python train.py --model="image embedding model" --dataset="photos of plants, animals and fungi (iNaturalist)" --train_examples=77898 --crop_scale_min=0.5 --horizontal_flip=false --targets=["class"] --num_classes=15 --norm="layernorm" --activation="gelu" --mlp_ratio=4 --optimizer="muon" --batch_size=64 --epochs=12.8 --weight_decay=0.2 --adamw_weight_decay_other_params=0
Rows from block 6, named by matrix and row number. Rows with one number belong to one neuron. Each number is 200 + 20 x the weight over its row's rms, rounded and kept within 0 to 999. All counts start at 0. After the name is the row's rms in percent of the matrix's.
# fc1: MLP up (model.blocks.6.mlp.fc1.weight, 640x160), inputs 0-159
# fc2: MLP down (model.blocks.6.mlp.fc2.weight, 160x640, transposed), outputs 0-159
fc1.613,132,224,220,212,200,186,224,226,180,197,171,168,200,204,193,197,211,192,196,212,200,185,211,186,176,188,195,193,202,197,235,190,209,222,201,189,257,190,195,172,202,201,201,177,196,186,197,178,197,211,218,212,204,197,248,201,180,234,226,188,185,192,218,198,217,156,210,203,204,191,186,208,200,228,210,203,197,184,201,214,191,211,197,165,209,225,209,245,182,198,227,199,244,217,208,229,176,203,231,197,174,236,166,235,186,190,150,205,221,145,187,196,220,177,213,243,201,209,225,173,173,191,194,173,172,187,188,182,200,207,169,202,237,198,162,223,232,213,194,168,213,171,176,168,206,205,206,199,186,206,195,186,196,193,218,226,197,205,206,189,173
fc2.613,119,225,220,166,219,217,225,192,203,220,210,191,202,194,214,186,180,183,193,186,200,210,200,190,203,202,215,217,203,224,180,214,216,231,207,184,188,178,225,191,214,225,227,169,166,185,225,228,201,195,204,205,185,207,208,238,214,220,232,213,197,147,202,228,224,198,218,238,229,216,209,193,187,170,170,183,213,215,203,197,175,217,228,171,164,188,181,165,195,222,194,211,178,235,184,204,219,216,172,226,187,203,229,198,228,214,231,167,206,234,210,225,169,176,166,235,239,177,199,220,201,217,200,212,201,206,163,201,210,217,153,214,192,178,195,202,214,182,192,195,233,218,232,201,193,189,210,227,218,203,190,204,205,181,188,225,219,231,206,199,201
fc1.614,129,200,207,179,206,206,191,200,206,192,192,202,212,207,206,179,202,174,232,233,214,170,197,206,215,185,198,170,155,224,190,194,211,166,178,177,208,222,230,195,210,219,224,174,220,219,192,192,222,179,196,185,186,210,204,195,168,221,211,230,187,165,170,190,194,212,228,189,158,198,183,164,193,149,209,211,190,221,186,201,204,183,216,185,164,204,237,189,197,223,198,199,199,201,218,190,216,187,215,211,199,251,187,197,177,206,208,171,206,226,224,166,167,221,217,210,186,197,190,193,205,213,182,197,177,199,202,214,200,191,216,238,171,166,213,206,217,177,203,184,180,201,211,222,226,246,219,210,190,223,189,258,204,182,217,226,193,199,163,211,155
fc2.614,118,240,175,210,181,176,189,202,207,255,196,168,213,224,212,199,211,202,219,217,183,184,178,178,192,187,207,230,190,206,186,198,208,188,169,211,210,191,240,202,191,202,196,211,202,215,203,243,230,207,192,218,187,177,197,222,199,210,210,190,204,170,203,193,216,196,218,191,234,192,158,195,216,167,202,197,158,182,225,166,204,168,189,223,213,190,221,174,192,211,166,166,242,198,240,166,203,203,189,174,180,198,229,227,190,179,207,192,151,215,185,139,152,177,185,216,217,194,204,202,198,202,205,200,184,186,182,212,207,194,177,195,217,248,203,205,185,198,211,210,217,215,177,218,201,198,215,218,164,181,206,193,189,212,205,182,209,197,185,204,175
fc1.615,060,195,205,197,200,152,176,177,193,198,190,187,238,217,174,230,219,166,194,237,156,184,220,189,188,198,203,198,185,194,187,184,185,224,206,209,206,207,220,190,185,233,218,222,181,178,215,209,209,202,206,220,216,199,174,191,207,216,206,201,189,207,200,177,225,206,218,238,233,203,196,193,166,212,220,189,186,191,200,210,156,204,214,179,190,195,205,246,194,180,212,195,231,141,193,217,196,192,211,184,180,182,195,215,192,218,222,259,191,186,189,170,181,228,225,186,198,182,211,166,202,177,187,169,173,219,200,219,184,171,189,198,203,195,202,201,185,178,193,236,178,175,195,219,222,227,223,233,175,171,203,205,210,225,181,177,219,174,225,215,175
fc2.615,058,223,200,189,149,182,198,195,216,230,205,222,210,177,168,182,184,166,173,180,232,215,209,171,203,226,198,234,180,201,205,187,190,199,211,204,187,202,222,236,187,189,193,240,231,175,192,186,220,174,220,222,173,191,188,192,179,183,183,205,187,213,199,225,201,214,195,191,213,216,156,221,121,221,190,208,201,190,214,202,167,210,196,204,188,189,193,183,193,203,195,185,209,191,224,152,192,215,229,218,226,208,216,226,172,154,210,205,209,215,178,210,198,205,189,207,201,190,183,202,179,182,202,205,201,182,212,189,208,234,174,215,192,183,163,207,183,238,179,223,223,211,213,181,216,187,190,174,191,172,172,176,194,188,153,187,194,199,199,217,193
fc1.616,100,200,210,223,207,204,216,200,191,186,184,198,214,182,233,189,188,171,201,224,208,184,205,186,222,180,203,217,202,244,229,207,195,180,216,167,210,195,155,197,182,217,199,211,210,169,206,187,232,193,181,181,202,196,197,199,218,178,203,201,232,197,185,219,195,226,261,175,154,221,199,203,196,183,175,188,200,184,159,232,212,188,176,191,177,213,210,219,254,204,177,221,217,196,212,194,201,175,180,210,184,178,208,211,216,212,196,170,222,168,168,237,157,177,210,220,202,215,208,182,221,221,211,152,234,204,149,200,196,189,189,199,175,190,212,252,193,212,184,212,196,203,184,190,203,195,198,222,209,212,190,199,202,208,167,194,217,193,213,229,213
fc2.616,086,216,239,210,177,200,176,193,207,190,215,212,209,244,196,176,189,240,213,203,221,205,200,150,196,195,168,192,172,205,217,234,184,190,219,218,195,227,212,233,225,214,208,212,190,187,228,193,184,238,253,194,183,169,189,214,225,198,209,186,146,194,184,224,187,225,178,186,220,203,202,213,212,199,188,183,211,182,206,176,205,203,204,208,183,181,210,188,207,209,181,198,196,197,161,233,191,181,196,215,190,181,169,212,214,187,194,187,194,196,239,249,221,217,175,168,225,195,224,208,212,231,166,177,161,216,204,190,187,204,209,220,173,218,184,188,216,179,221,185,156,232,199,208,209,198,233,227,190,185,205,170,201,214,200,185,191,192,206,180,211
fc1.617,132,199,252,177,179,213,195,212,196,223,206,191,212,212,207,194,196,189,183,190,202,217,158,199,235,192,222,184,198,184,211,195,219,211,181,205,203,181,203,152,235,203,206,201,195,190,184,225,181,204,170,216,211,178,198,199,258,166,221,203,187,183,200,141,201,189,156,180,196,263,181,185,206,202,204,233,209,193,217,189,230,208,230,195,208,202,234,176,209,223,198,212,212,200,166,178,197,208,205,233,201,168,192,187,214,203,189,206,193,198,191,152,196,217,216,187,208,219,192,171,181,185,180,212,180,187,174,228,237,213,177,206,194,184,189,246,194,203,195,200,223,201,185,204,176,192,213,215,196,189,178,238,184,161,219,207,204,222,202,218,184
fc2.617,134,214,228,208,228,169,226,181,211,193,218,186,196,204,195,192,185,182,212,171,181,183,208,193,175,206,221,213,210,159,260,198,166,235,182,207,195,183,176,195,205,196,210,196,213,197,185,181,185,208,183,171,188,196,197,178,194,217,201,196,167,207,199,227,175,183,210,191,202,193,190,173,239,173,209,174,193,222,193,148,201,211,218,192,203,211,199,211,160,208,203,232,206,215,188,131,203,194,218,197,201,218,198,230,211,213,192,183,260,214,183,181,211,184,185,225,210,226,172,221,186,211,174,214,181,216,157,184,189,172,173,223,202,175,210,211,185,212,175,198,190,173,175,227,191,200,205,184,174,204,202,200,202,216,197,180,218,219,163,224,207
fc1.618,112,173,170,198,208,163,201,151,184,218,232,185,224,193,162,179,199,194,185,187,204,198,207,212,180,207,217,183,208,162,174,179,171,198,200,211,201,207,196,206,208,221,182,188,190,202,186,196,222,189,188,195,212,186,213,216,175,193,197,196,215,187,227,178,192,196,186,161,212,206,199,186,208,203,185,235,206,187,217,200,145,205,175,239,175,190,202,223,210,199,190,178,192,190,202,208,225,190,223,236,204,208,210,219,190,217,219,207,217,192,220,232,185,189,228,207,189,195,189,173,162,172,224,199,236,204,188,190,186,221,216,211,206,223,216,181,210,210,184,221,155,210,178,168,205,208,191,224,178,194,218,219,193,241,272,221,171,239,179,170,208
fc2.618,107,170,223,191,201,229,209,204,184,188,202,205,210,151,214,195,209,195,189,189,223,244,189,232,204,217,219,188,214,233,199,218,195,185,204,180,176,206,211,219,186,176,212,220,206,209,196,182,209,197,169,218,226,249,240,197,214,196,149,221,171,209,191,195,207,148,224,192,175,193,219,187,218,222,222,175,231,223,191,208,213,201,164,211,235,204,220,188,213,224,235,185,181,221,212,205,172,214,222,178,181,225,181,197,177,206,200,192,228,210,204,205,204,183,189,204,157,181,172,187,210,174,197,202,207,214,210,202,194,231,180,212,193,184,176,187,234,201,222,197,178,200,187,220,233,183,185,171,213,208,222,213,185,194,230,207,205,175,173,177,152
fc1.619,081,225,189,209,173,194,193,230,158,198,227,188,194,194,190,200,209,195,211,196,177,204,215,195,202,196,177,197,195,236,208,191,193,201,204,213,179,222,192,211,245,210,200,219,211,213,203,202,200,186,183,161,193,256,182,184,234,208,219,184,205,187,190,205,194,167,186,163,181,218,159,167,145,208,184,226,189,211,237,214,180,183,173,208,208,234,198,221,199,205,170,182,193,184,218,214,225,228,238,174,174,228,183,191,217,180,191,215,208,203,208,193,197,210,210,229,226,182,219,202,179,199,242,195,201,206,168,210,181,209,221,208,229,188,151,184,204,252,230,203,225,193,170,191,183,221,209,176,207,199,222,195,198,203,228,195,210,197,198,186,168
fc2.619,075,205,163,184,196,252,214,156,206,225,215,197,180,216,213,210,198,195,193,202,230,165,206,241,187,194,218,211,206,169,206,184,152,208,205,223,216,180,204,168,201,185,223,169,181,182,242,182,207,141,219,195,232,211,231,230,236,209,182,177,240,218,198,241,187,227,171,188,211,185,219,207,236,204,234,159,206,186,212,188,209,226,208,195,201,193,190,209,227,186,221,205,208,200,157,189,181,186,183,226,175,221,202,210,222,193,207,199,217,201,201,230,189,198,193,227,215,221,191,196,209,184,210,182,210,211,215,200,186,207,203,237,212,188,180,188,176,172,189,206,200,196,194,228,233,197,224,207,180,185,207,202,187,204,197,189,224,198,191,223,195
fc1.620,131,223,224,184,195,245,211,206,204,170,208,203,190,177,218,205,189,191,218,206,218,206,199,183,234,195,211,229,177,184,203,226,185,203,245,191,148,220,205,188,182,210,213,255,183,191,187,178,225,201,180,161,194,187,228,199,199,189,191,205,193,223,199,227,172,187,203,198,274,187,205,174,232,181,179,175,201,233,207,177,192,237,186,181,150,187,184,158,180,193,216,222,191,206,217,196,200,168,211,187,219,205,196,188,212,179,182,223,208,227,186,203,179,201,202,195,196,204,192,195,199,217,183,178,214,206,211,175,224,222,228,198,181,199,233,184,227,200,213,220,171,162,209,228,209,183,181,196,211,209,218,210,190,223,190,170,198,220,193,187,203
fc2.620,125,200,192,229,163,214,242,206,205,224,196,139,214,187,220,174,234,215,233,226,182,211,199,195,198,214,207,212,212,207,176,172,190,230,196,185,229,220,206,174,193,240,175,192,180,187,211,188,194,197,229,177,179,224,189,199,218,196,220,205,170,191,175,238,206,200,186,222,196,180,176,170,241,200,185,207,190,195,200,210,187,190,203,216,248,199,227,215,193,185,189,200,204,235,231,192,161,157,211,183,190,216,209,188,222,224,177,191,150,183,196,204,201,213,206,197,201,210,234,215,220,217,164,185,210,203,205,227,173,224,186,223,197,206,200,212,176,185,203,203,161,177,233,181,210,184,209,196,230,193,193,216,194,194,175,187,205,213,196,232,178
fc1.621,076,226,206,186,197,187,194,244,194,241,213,171,202,231,193,177,218,181,214,199,194,180,199,184,213,174,181,205,229,200,197,197,213,179,192,207,204,221,195,228,185,209,182,197,201,192,209,166,194,191,184,213,200,196,166,237,193,228,171,197,221,178,197,187,172,227,196,211,173,189,183,184,215,180,196,204,207,208,224,231,239,164,229,207,214,193,232,192,162,205,208,191,156,187,190,179,193,211,217,208,175,130,228,186,222,238,199,170,209,179,220,183,235,215,226,228,236,177,214,165,199,208,216,209,172,171,211,191,208,183,169,175,177,190,196,207,204,227,178,211,209,200,240,213,201,214,207,212,174,200,199,201,229,216,212,217,178,187,202,198,200
fc2.621,083,214,154,185,210,202,236,194,168,204,210,183,245,223,216,210,192,229,198,208,197,214,204,184,199,215,194,181,196,185,189,197,199,224,157,216,227,196,190,212,175,229,190,184,206,182,201,187,192,201,216,193,208,165,213,197,178,168,206,196,211,223,198,186,223,221,191,191,174,218,213,189,181,201,187,194,212,205,169,244,193,209,191,221,204,232,213,217,198,213,224,220,206,172,221,216,177,219,216,200,211,195,241,200,164,185,185,227,178,211,235,193,183,228,185,223,206,198,191,197,166,242,167,213,240,184,230,214,186,225,175,198,177,235,215,205,180,184,199,248,246,172,200,192,201,182,235,190,240,190,202,209,192,175,201,191,194,184,231,213,177
fc1.622,078,191,178,236,230,188,236,208,172,207,216,186,214,200,166,205,192,167,164,177,200,201,197,205,191,207,203,236,188,183,152,213,245,209,206,201,199,199,177,212,191,219,198,234,215,203,211,173,212,173,186,196,168,177,235,180,206,228,204,207,202,218,213,209,221,171,192,168,204,194,182,187,219,201,208,202,210,179,202,204,195,173,195,221,197,205,183,197,183,224,230,154,233,180,179,258,218,205,185,182,212,203,193,182,221,196,196,223,202,185,227,210,182,188,181,214,208,175,210,196,209,199,192,206,213,197,221,170,169,182,177,191,191,263,231,217,192,175,207,176,173,206,207,188,195,179,225,233,154,190,204,215,202,186,184,227,180,193,171,186,202
fc2.622,076,193,193,200,175,197,168,194,204,218,208,221,188,175,214,197,215,196,200,204,170,199,236,177,213,172,230,214,231,212,189,207,182,205,191,177,190,181,188,170,205,214,195,204,175,197,220,212,186,195,182,213,195,185,150,193,191,234,209,197,193,178,207,193,208,206,218,201,207,176,190,205,204,187,234,196,220,225,206,249,198,202,233,208,160,225,177,213,210,229,234,177,197,216,206,221,209,203,231,180,187,208,199,182,193,231,210,184,218,224,244,213,177,216,160,208,210,255,195,194,234,166,206,223,197,185,191,231,227,220,194,218,216,186,194,199,168,199,181,214,232,188,198,200,253,189,168,164,188,190,207,193,178,174,222,202,175,211,155,191,181
fc1.623,135,219,203,179,189,214,237,211,195,239,179,203,210,155,167,202,179,185,164,230,189,173,203,222,227,220,252,173,184,183,214,165,202,211,190,189,200,204,170,180,193,221,187,207,160,182,179,210,178,218,186,191,192,225,183,221,206,183,185,220,200,201,207,214,188,188,177,218,191,217,194,170,214,190,196,180,218,208,172,185,199,204,222,196,198,194,220,179,170,229,220,239,198,196,204,203,224,221,187,208,195,201,173,207,190,200,145,211,180,184,232,173,207,206,177,197,210,193,188,204,161,217,256,217,195,212,198,203,215,216,204,235,211,207,233,185,217,204,179,221,190,219,151,208,215,206,218,197,192,175,200,194,180,187,187,223,177,222,169,239,201
fc2.623,145,227,218,212,196,198,219,213,224,195,163,212,203,244,186,172,240,193,192,170,205,206,193,229,215,239,208,216,168,194,223,217,195,192,205,187,176,156,213,222,165,184,177,201,201,209,191,186,191,193,235,208,195,179,201,249,180,180,191,197,215,196,221,197,178,191,216,168,202,185,220,211,189,218,214,204,180,210,173,183,198,161,200,194,183,205,219,192,193,180,239,161,234,221,172,189,185,178,188,209,232,210,161,239,227,178,181,182,215,217,203,196,246,215,187,195,206,198,194,210,206,197,169,222,215,208,209,183,191,203,174,204,170,181,183,240,219,211,209,195,205,198,202,205,170,227,216,229,231,211,187,183,214,214,165,184,188,159,203,192,210
fc1.624,063,174,190,228,184,204,224,232,221,208,180,161,219,210,195,229,221,189,167,223,169,201,194,201,222,231,193,264,204,199,207,202,182,207,208,241,182,182,214,141,196,220,192,208,201,200,189,210,159,229,211,206,163,221,173,196,207,185,168,185,182,201,198,208,191,177,194,191,210,212,188,201,194,217,202,203,225,207,241,233,184,211,202,203,194,170,210,227,211,192,172,189,213,210,218,179,182,165,217,173,191,191,179,223,181,201,191,198,213,180,195,182,212,200,228,195,211,229,215,206,209,210,260,167,194,221,182,184,161,161,198,237,184,210,208,165,195,221,171,200,195,204,211,184,225,209,193,171,213,203,197,178,199,187,186,196,203,179,215,187,191
fc2.624,065,214,215,220,147,183,187,155,216,209,180,180,169,190,196,222,194,187,190,220,217,199,195,210,217,170,229,197,152,223,189,216,183,194,215,193,208,186,209,216,217,218,189,194,213,157,223,184,226,191,199,228,208,211,218,227,200,194,214,190,213,204,215,210,216,177,197,175,219,210,214,213,174,205,203,211,200,200,208,224,196,226,201,161,181,169,197,209,176,173,182,236,178,231,188,218,235,168,181,241,191,190,218,169,178,164,189,189,212,198,208,215,180,157,195,191,217,207,192,166,193,201,187,243,179,206,192,182,193,170,204,199,204,195,216,189,186,191,244,184,208,201,249,221,184,211,192,220,156,230,194,188,201,184,216,194,223,233,210,190,189
fc1.625,081,216,187,187,189,197,201,196,205,193,239,187,191,192,198,232,173,197,192,198,191,252,201,197,183,243,219,212,225,193,215,174,177,190,187,209,227,208,217,218,208,209,187,215,177,166,204,178,234,240,211,194,198,178,184,222,242,227,192,186,189,172,231,229,172,205,194,166,194,205,229,191,239,182,195,208,217,230,213,194,203,219,184,222,216,188,199,201,183,217,202,184,196,149,179,179,212,204,177,190,240,175,196,188,204,210,209,171,179,217,200,164,174,223,198,167,198,180,200,187,211,200,221,190,169,183,216,184,201,201,209,183,210,201,205,265,218,153,213,195,206,239,167,202,173,210,208,207,187,213,215,185,201,230,204,190,186,232,195,207,198
fc2.625,076,201,245,167,209,227,220,188,196,215,198,225,231,206,187,196,213,167,204,178,185,202,161,192,204,236,214,185,225,207,201,188,178,242,191,230,220,195,193,197,205,162,174,208,244,211,186,184,184,197,229,179,203,176,199,180,204,183,202,206,190,199,211,151,220,248,232,229,175,195,200,177,220,197,196,180,193,173,199,174,193,193,172,194,205,214,161,201,180,224,188,226,199,167,208,186,184,188,174,203,170,190,203,175,203,186,220,218,191,218,167,207,231,164,227,226,203,209,223,159,219,188,173,179,215,205,193,193,172,230,180,212,231,198,200,188,218,191,182,206,212,184,177,180,218,200,160,199,206,188,207,184,195,170,182,229,201,204,189,192,184
fc1.626,135,237,180,187,192,179,233,190,198,217,225,199,217,187,219,218,194,191,223,217,183,216,211,159,215,191,206,215,208,218,188,175,178,241,188,208,190,192,196,174,165,224,165,201,231,193,185,218,183,194,184,191,194,168,191,182,174,192,203,186,219,215,209,192,194,188,191,218,208,201,210,167,230,214,192,190,233,207,195,189,214,223,195,225,189,210,193,165,220,203,180,212,200,207,199,236,217,178,208,225,239,196,145,190,226,203,192,179,208,195,205,198,143,194,152,194,193,208,198,218,234,206,152,221,205,211,184,219,198,195,184,167,189,243,186,223,186,250,214,185,218,231,198,199,213,194,192,180,201,172,230,201,174,231,193,222,222,209,215,197,191
fc2.626,136,202,181,201,186,191,182,203,186,190,169,207,196,206,180,221,191,210,181,188,180,181,183,184,177,175,195,197,220,193,221,200,214,203,248,190,185,218,222,144,209,207,150,193,223,201,208,227,192,167,197,225,255,166,179,239,186,186,187,215,192,206,221,230,210,191,183,211,158,204,176,169,179,187,184,199,213,198,189,210,198,187,229,207,193,187,192,201,185,205,213,177,225,194,215,220,246,188,198,182,201,190,206,172,152,183,178,211,218,185,208,187,190,212,185,234,165,160,180,185,175,147,187,204,178,191,199,212,212,219,182,191,235,185,198,192,214,190,227,204,214,208,187,188,171,212,211,213,219,202,198,190,194,202,204,184,212,171,175,213,152
fc1.627,144,193,217,208,206,253,194,197,219,199,232,188,225,170,192,199,186,203,233,224,214,210,149,191,209,184,252,167,195,218,202,199,193,192,213,186,211,204,242,213,201,229,201,221,202,238,161,195,205,180,202,195,183,185,202,189,201,196,240,178,187,231,212,197,217,183,204,179,197,186,214,183,201,199,216,202,234,217,164,139,246,199,193,187,211,216,186,197,201,194,188,203,203,171,194,208,183,222,188,202,212,181,203,184,167,195,165,198,199,204,208,215,178,244,218,189,200,176,191,206,193,173,164,228,201,190,217,205,181,203,180,217,166,197,228,196,234,193,193,201,185,161,249,189,183,188,171,202,190,188,197,190,204,203,186,200,215,241,187,168,203
fc2.627,136,176,179,228,172,173,234,182,208,252,198,169,179,125,151,213,213,203,194,215,185,206,172,204,238,191,202,221,214,205,160,169,241,181,200,182,192,217,182,183,213,219,217,167,221,218,206,201,227,207,209,222,215,224,209,179,178,207,195,189,212,229,205,191,192,167,204,193,189,203,203,184,233,206,198,204,190,181,222,196,183,176,182,213,209,206,210,202,184,200,168,229,221,200,198,213,194,186,217,180,207,188,213,180,248,222,173,209,181,208,199,211,227,217,219,184,195,212,218,208,190,208,232,179,188,191,209,204,196,181,238,196,198,211,225,226,160,209,226,164,201,190,206,223,203,220,220,230,202,211,215,212,179,214,218,197,212,184,209,227,206
fc1.628,092,193,163,203,208,190,228,207,239,206,209,229,227,180,250,214,179,169,202,192,182,225,187,212,223,195,227,176,170,197,207,220,214,183,236,198,179,170,205,204,189,229,198,159,197,227,196,207,196,206,181,217,225,223,202,197,183,193,157,191,207,196,178,176,179,185,190,193,228,225,190,228,207,186,241,175,191,193,259,232,186,195,199,184,177,167,202,176,204,195,184,168,198,217,211,241,215,193,200,229,187,178,176,201,188,197,171,199,167,213,199,226,200,213,195,185,203,209,211,201,204,175,177,228,208,195,233,188,206,155,198,180,201,195,190,235,190,188,221,194,219,188,216,209,217,185,177,193,166,252,180,222,215,198,201,186,200,192,202,203,195
fc2.628,097,200,190,241,197,185,197,183,156,189,197,193,195,184,191,226,226,183,162,229,200,184,180,238,182,185,221,209,209,190,205,213,163,191,165,196,242,203,224,193,197,206,207,205,192,218,206,220,201,193,172,210,253,218,168,211,208,193,192,199,212,158,216,200,227,176,237,221,170,176,196,166,242,164,211,217,225,198,224,202,220,186,201,211,229,179,233,181,197,203,213,165,188,190,213,209,205,190,206,205,169,189,191,158,198,181,244,195,203,212,223,205,189,192,200,143,175,185,224,226,207,179,205,205,177,182,202,213,219,184,198,206,200,199,217,200,203,196,175,186,177,199,233,202,205,195,195,189,227,226,226,227,195,164,199,211,207,194,192,227,211
fc1.629,077,194,200,203,229,195,215,186,196,176,178,178,192,170,198,187,194,200,186,209,191,217,180,208,189,248,185,197,195,185,193,206,184,207,201,204,212,225,202,188,176,221,224,205,188,195,180,217,209,185,182,218,212,188,192,203,196,186,192,197,214,159,192,229,215,172,185,199,206,189,216,216,193,268,225,197,213,194,229,188,200,214,188,195,159,169,223,233,226,204,158,207,186,165,222,184,186,150,169,185,194,192,190,162,253,223,183,195,198,221,219,209,199,219,196,217,205,200,178,183,203,201,196,203,214,178,196,186,210,239,236,172,191,213,183,195,185,200,201,171,174,198,202,199,188,223,252,189,234,178,219,194,232,253,189,176,165,213,191,201,211
fc2.629,076,220,188,200,187,214,216,181,186,192,205,199,243,220,209,199,193,182,217,213,208,212,163,204,195,203,219,187,159,210,199,198,221,172,191,187,202,213,190,201,181,175,186,212,199,184,191,186,212,229,209,185,198,189,228,204,218,180,192,252,244,194,164,196,197,199,219,203,205,210,181,214,204,232,228,227,185,202,242,208,202,233,198,179,216,227,211,214,187,214,200,232,172,203,191,213,231,217,199,190,210,180,225,222,202,232,162,188,193,207,181,223,180,190,226,167,190,203,188,170,187,261,186,209,157,179,187,197,176,181,193,186,146,192,219,217,237,223,183,222,194,183,242,194,166,167,189,175,189,205,187,201,163,190,209,200,185,208,186,209,212
fc1.630,146,176,179,203,174,139,195,164,192,224,201,211,194,196,221,196,220,204,190,158,215,196,216,237,196,196,227,215,206,211,173,213,186,184,219,196,211,153,204,203,201,220,180,216,181,193,192,194,197,223,191,172,216,225,211,208,210,194,216,228,211,209,217,174,211,175,216,167,172,167,226,195,179,179,190,204,219,173,226,216,199,173,202,218,192,193,175,196,201,185,196,147,208,244,215,237,247,218,229,214,249,215,220,202,203,189,192,188,201,222,208,180,203,177,172,193,184,199,212,189,199,217,192,169,190,194,193,193,201,226,202,193,241,237,202,199,184,220,200,200,224,192,207,203,195,208,227,188,164,183,179,197,188,166,165,229,224,182,193,201,203
fc2.630,146,219,172,237,190,191,196,211,191,226,185,174,189,157,193,193,176,199,190,210,213,194,204,210,179,224,216,199,200,188,197,182,216,188,212,225,214,183,199,176,197,165,156,201,194,164,192,150,180,247,171,200,158,228,172,180,200,214,226,177,222,186,183,197,189,183,227,151,206,179,215,201,210,182,141,174,197,204,166,244,171,181,189,234,194,189,192,207,230,216,186,191,215,185,174,186,213,178,227,162,241,180,197,193,225,194,208,200,212,191,216,190,201,208,211,188,224,208,219,207,190,204,214,178,184,209,212,210,227,213,198,185,214,225,189,194,224,207,184,207,197,214,168,207,208,210,181,213,226,218,193,188,184,171,208,208,234,190,194,204,181
fc1.631,067,154,195,200,218,198,190,232,216,191,215,185,199,173,183,206,228,216,198,235,192,199,203,203,207,202,200,193,175,189,201,201,212,205,209,201,211,210,181,184,183,243,202,208,211,209,194,178,236,200,190,193,191,213,209,192,222,209,181,214,227,208,203,179,203,173,181,202,163,227,191,179,163,198,208,174,226,226,209,213,198,217,160,229,211,202,253,182,219,224,213,219,190,168,192,209,218,228,185,223,176,196,185,217,210,221,170,198,191,185,214,231,190,193,181,183,203,211,214,214,201,196,204,165,214,209,166,172,161,187,214,211,212,262,228,165,164,189,194,176,187,205,172,194,219,230,191,191,215,200,200,215,160,184,251,228,208,205,226,237,184
fc2.631,066,200,199,224,230,202,204,175,201,181,179,183,184,202,218,219,199,194,237,215,256,175,157,236,187,235,205,213,189,191,222,191,212,181,156,169,172,231,208,166,215,199,244,192,188,240,208,244,199,209,181,210,234,198,204,200,196,236,183,196,185,223,205,211,221,198,237,213,179,199,207,203,197,219,178,203,201,202,178,187,206,214,178,212,199,199,213,202,228,251,221,236,262,236,199,205,192,217,174,224,209,196,202,192,209,207,221,216,199,182,199,207,201,222,204,185,218,183,196,212,200,170,197,220,238,204,189,218,195,206,164,154,184,201,210,190,192,209,204,192,207,211,212,221,200,221,226,213,208,195,212,196,196,198,224,176,207,214,174,216,226
fc1.632,096,195,175,217,189,197,164,186,223,186,218,188,196,221,155,219,207,199,210,204,228,195,211,193,194,198,224,203,198,216,185,203,235,197,189,194,185,198,213,193,191,234,207,184,184,192,201,195,180,164,216,182,207,161,173,213,209,202,217,176,208,184,205,226,187,227,169,227,243,181,210,208,237,204,198,215,174,208,184,205,212,210,213,196,202,194,231,192,176,201,182,233,213,146,207,217,206,198,201,199,194,177,179,166,185,187,201,204,208,199,209,172,250,220,177,232,211,220,204,205,190,208,184,189,159,196,225,195,237,211,223,247,204,235,198,168,208,219,177,169,190,156,192,214,176,180,205,161,208,214,218,198,210,216,168,171,182,200,232,206,164
fc2.632,098,209,239,223,226,187,170,210,188,235,227,189,208,174,210,202,210,181,206,200,194,214,189,195,174,224,243,235,194,206,179,193,209,234,177,194,172,151,195,210,187,146,183,185,241,231,190,187,232,187,198,161,187,229,231,178,176,194,212,191,192,198,183,208,204,197,203,240,175,200,211,208,210,224,226,224,168,200,206,212,207,208,179,175,199,207,209,182,199,221,191,212,196,245,213,227,175,197,206,170,216,194,208,183,222,186,212,183,204,195,214,184,202,184,218,188,189,185,186,220,168,209,175,226,193,214,178,211,179,204,185,205,192,232,185,185,189,215,176,214,211,228,191,223,229,177,184,184,151,204,192,233,246,226,184,194,205,194,208,203,199
fc1.633,148,253,203,193,193,185,200,217,207,215,210,231,169,180,198,210,182,207,222,205,172,206,170,179,227,221,192,207,192,207,242,152,225,177,197,186,188,190,207,187,199,220,204,224,192,214,179,201,240,233,197,184,147,189,227,181,186,207,220,198,188,230,204,195,190,189,187,217,205,205,230,195,200,188,213,211,206,163,187,185,213,189,212,187,203,175,229,189,219,179,214,175,239,182,233,196,210,181,217,211,200,216,191,232,219,214,175,168,182,170,210,160,188,189,192,237,228,140,231,196,178,199,225,189,215,200,196,171,212,208,200,225,205,191,197,177,194,195,179,166,201,175,206,228,182,244,170,184,213,207,190,204,213,199,199,208,191,207,172,205,186
fc2.633,149,185,173,198,186,199,225,220,198,194,200,189,190,221,199,185,168,244,208,178,210,198,193,159,193,200,230,184,187,204,173,183,219,215,215,157,205,203,234,200,198,234,220,200,175,195,240,216,173,161,222,209,205,204,198,228,195,175,167,203,171,173,196,176,187,197,192,198,220,155,223,183,203,236,188,198,178,206,192,209,165,200,185,200,222,252,184,176,170,174,180,178,212,173,192,182,182,238,176,201,208,226,197,206,207,218,197,164,208,208,200,229,205,195,186,183,206,222,215,213,166,198,195,213,207,194,192,213,191,195,204,238,158,197,222,198,198,175,201,183,215,204,200,207,186,212,214,205,185,159,200,226,183,237,225,198,194,246,230,184,221
fc1.634,079,194,219,227,176,201,213,180,222,178,234,185,204,170,207,185,193,217,197,205,210,208,202,214,200,186,183,203,189,199,231,206,216,157,222,189,229,193,231,213,238,237,199,218,208,177,202,188,214,204,186,198,186,238,186,199,218,201,171,239,193,221,198,192,221,175,157,203,212,191,184,218,208,195,223,210,212,216,183,201,218,206,171,185,164,214,206,197,183,210,205,213,197,189,171,173,184,204,227,211,234,186,222,217,192,178,156,192,166,226,220,172,194,192,189,177,181,235,172,209,198,200,197,212,187,220,213,218,197,174,207,249,218,215,222,154,200,203,211,184,189,175,208,170,186,197,231,171,224,178,207,199,182,143,240,229,203,175,199,201,202
fc2.634,078,217,232,236,222,215,208,166,198,223,228,182,207,184,237,194,202,215,221,198,229,191,194,210,225,204,239,202,180,223,224,226,213,194,166,219,197,155,199,194,201,182,216,175,233,231,204,241,228,172,220,166,177,171,183,192,161,198,222,198,214,215,188,196,221,194,227,202,203,228,184,184,199,164,222,199,221,180,203,186,220,203,177,226,199,189,226,194,176,221,207,212,225,223,196,191,233,182,206,231,223,188,204,232,185,226,196,186,180,213,179,194,187,177,188,187,232,242,252,197,197,204,183,195,196,186,213,205,181,199,217,220,173,185,165,208,192,223,191,186,197,166,176,212,200,194,190,192,168,203,192,231,216,206,229,201,212,195,215,187,198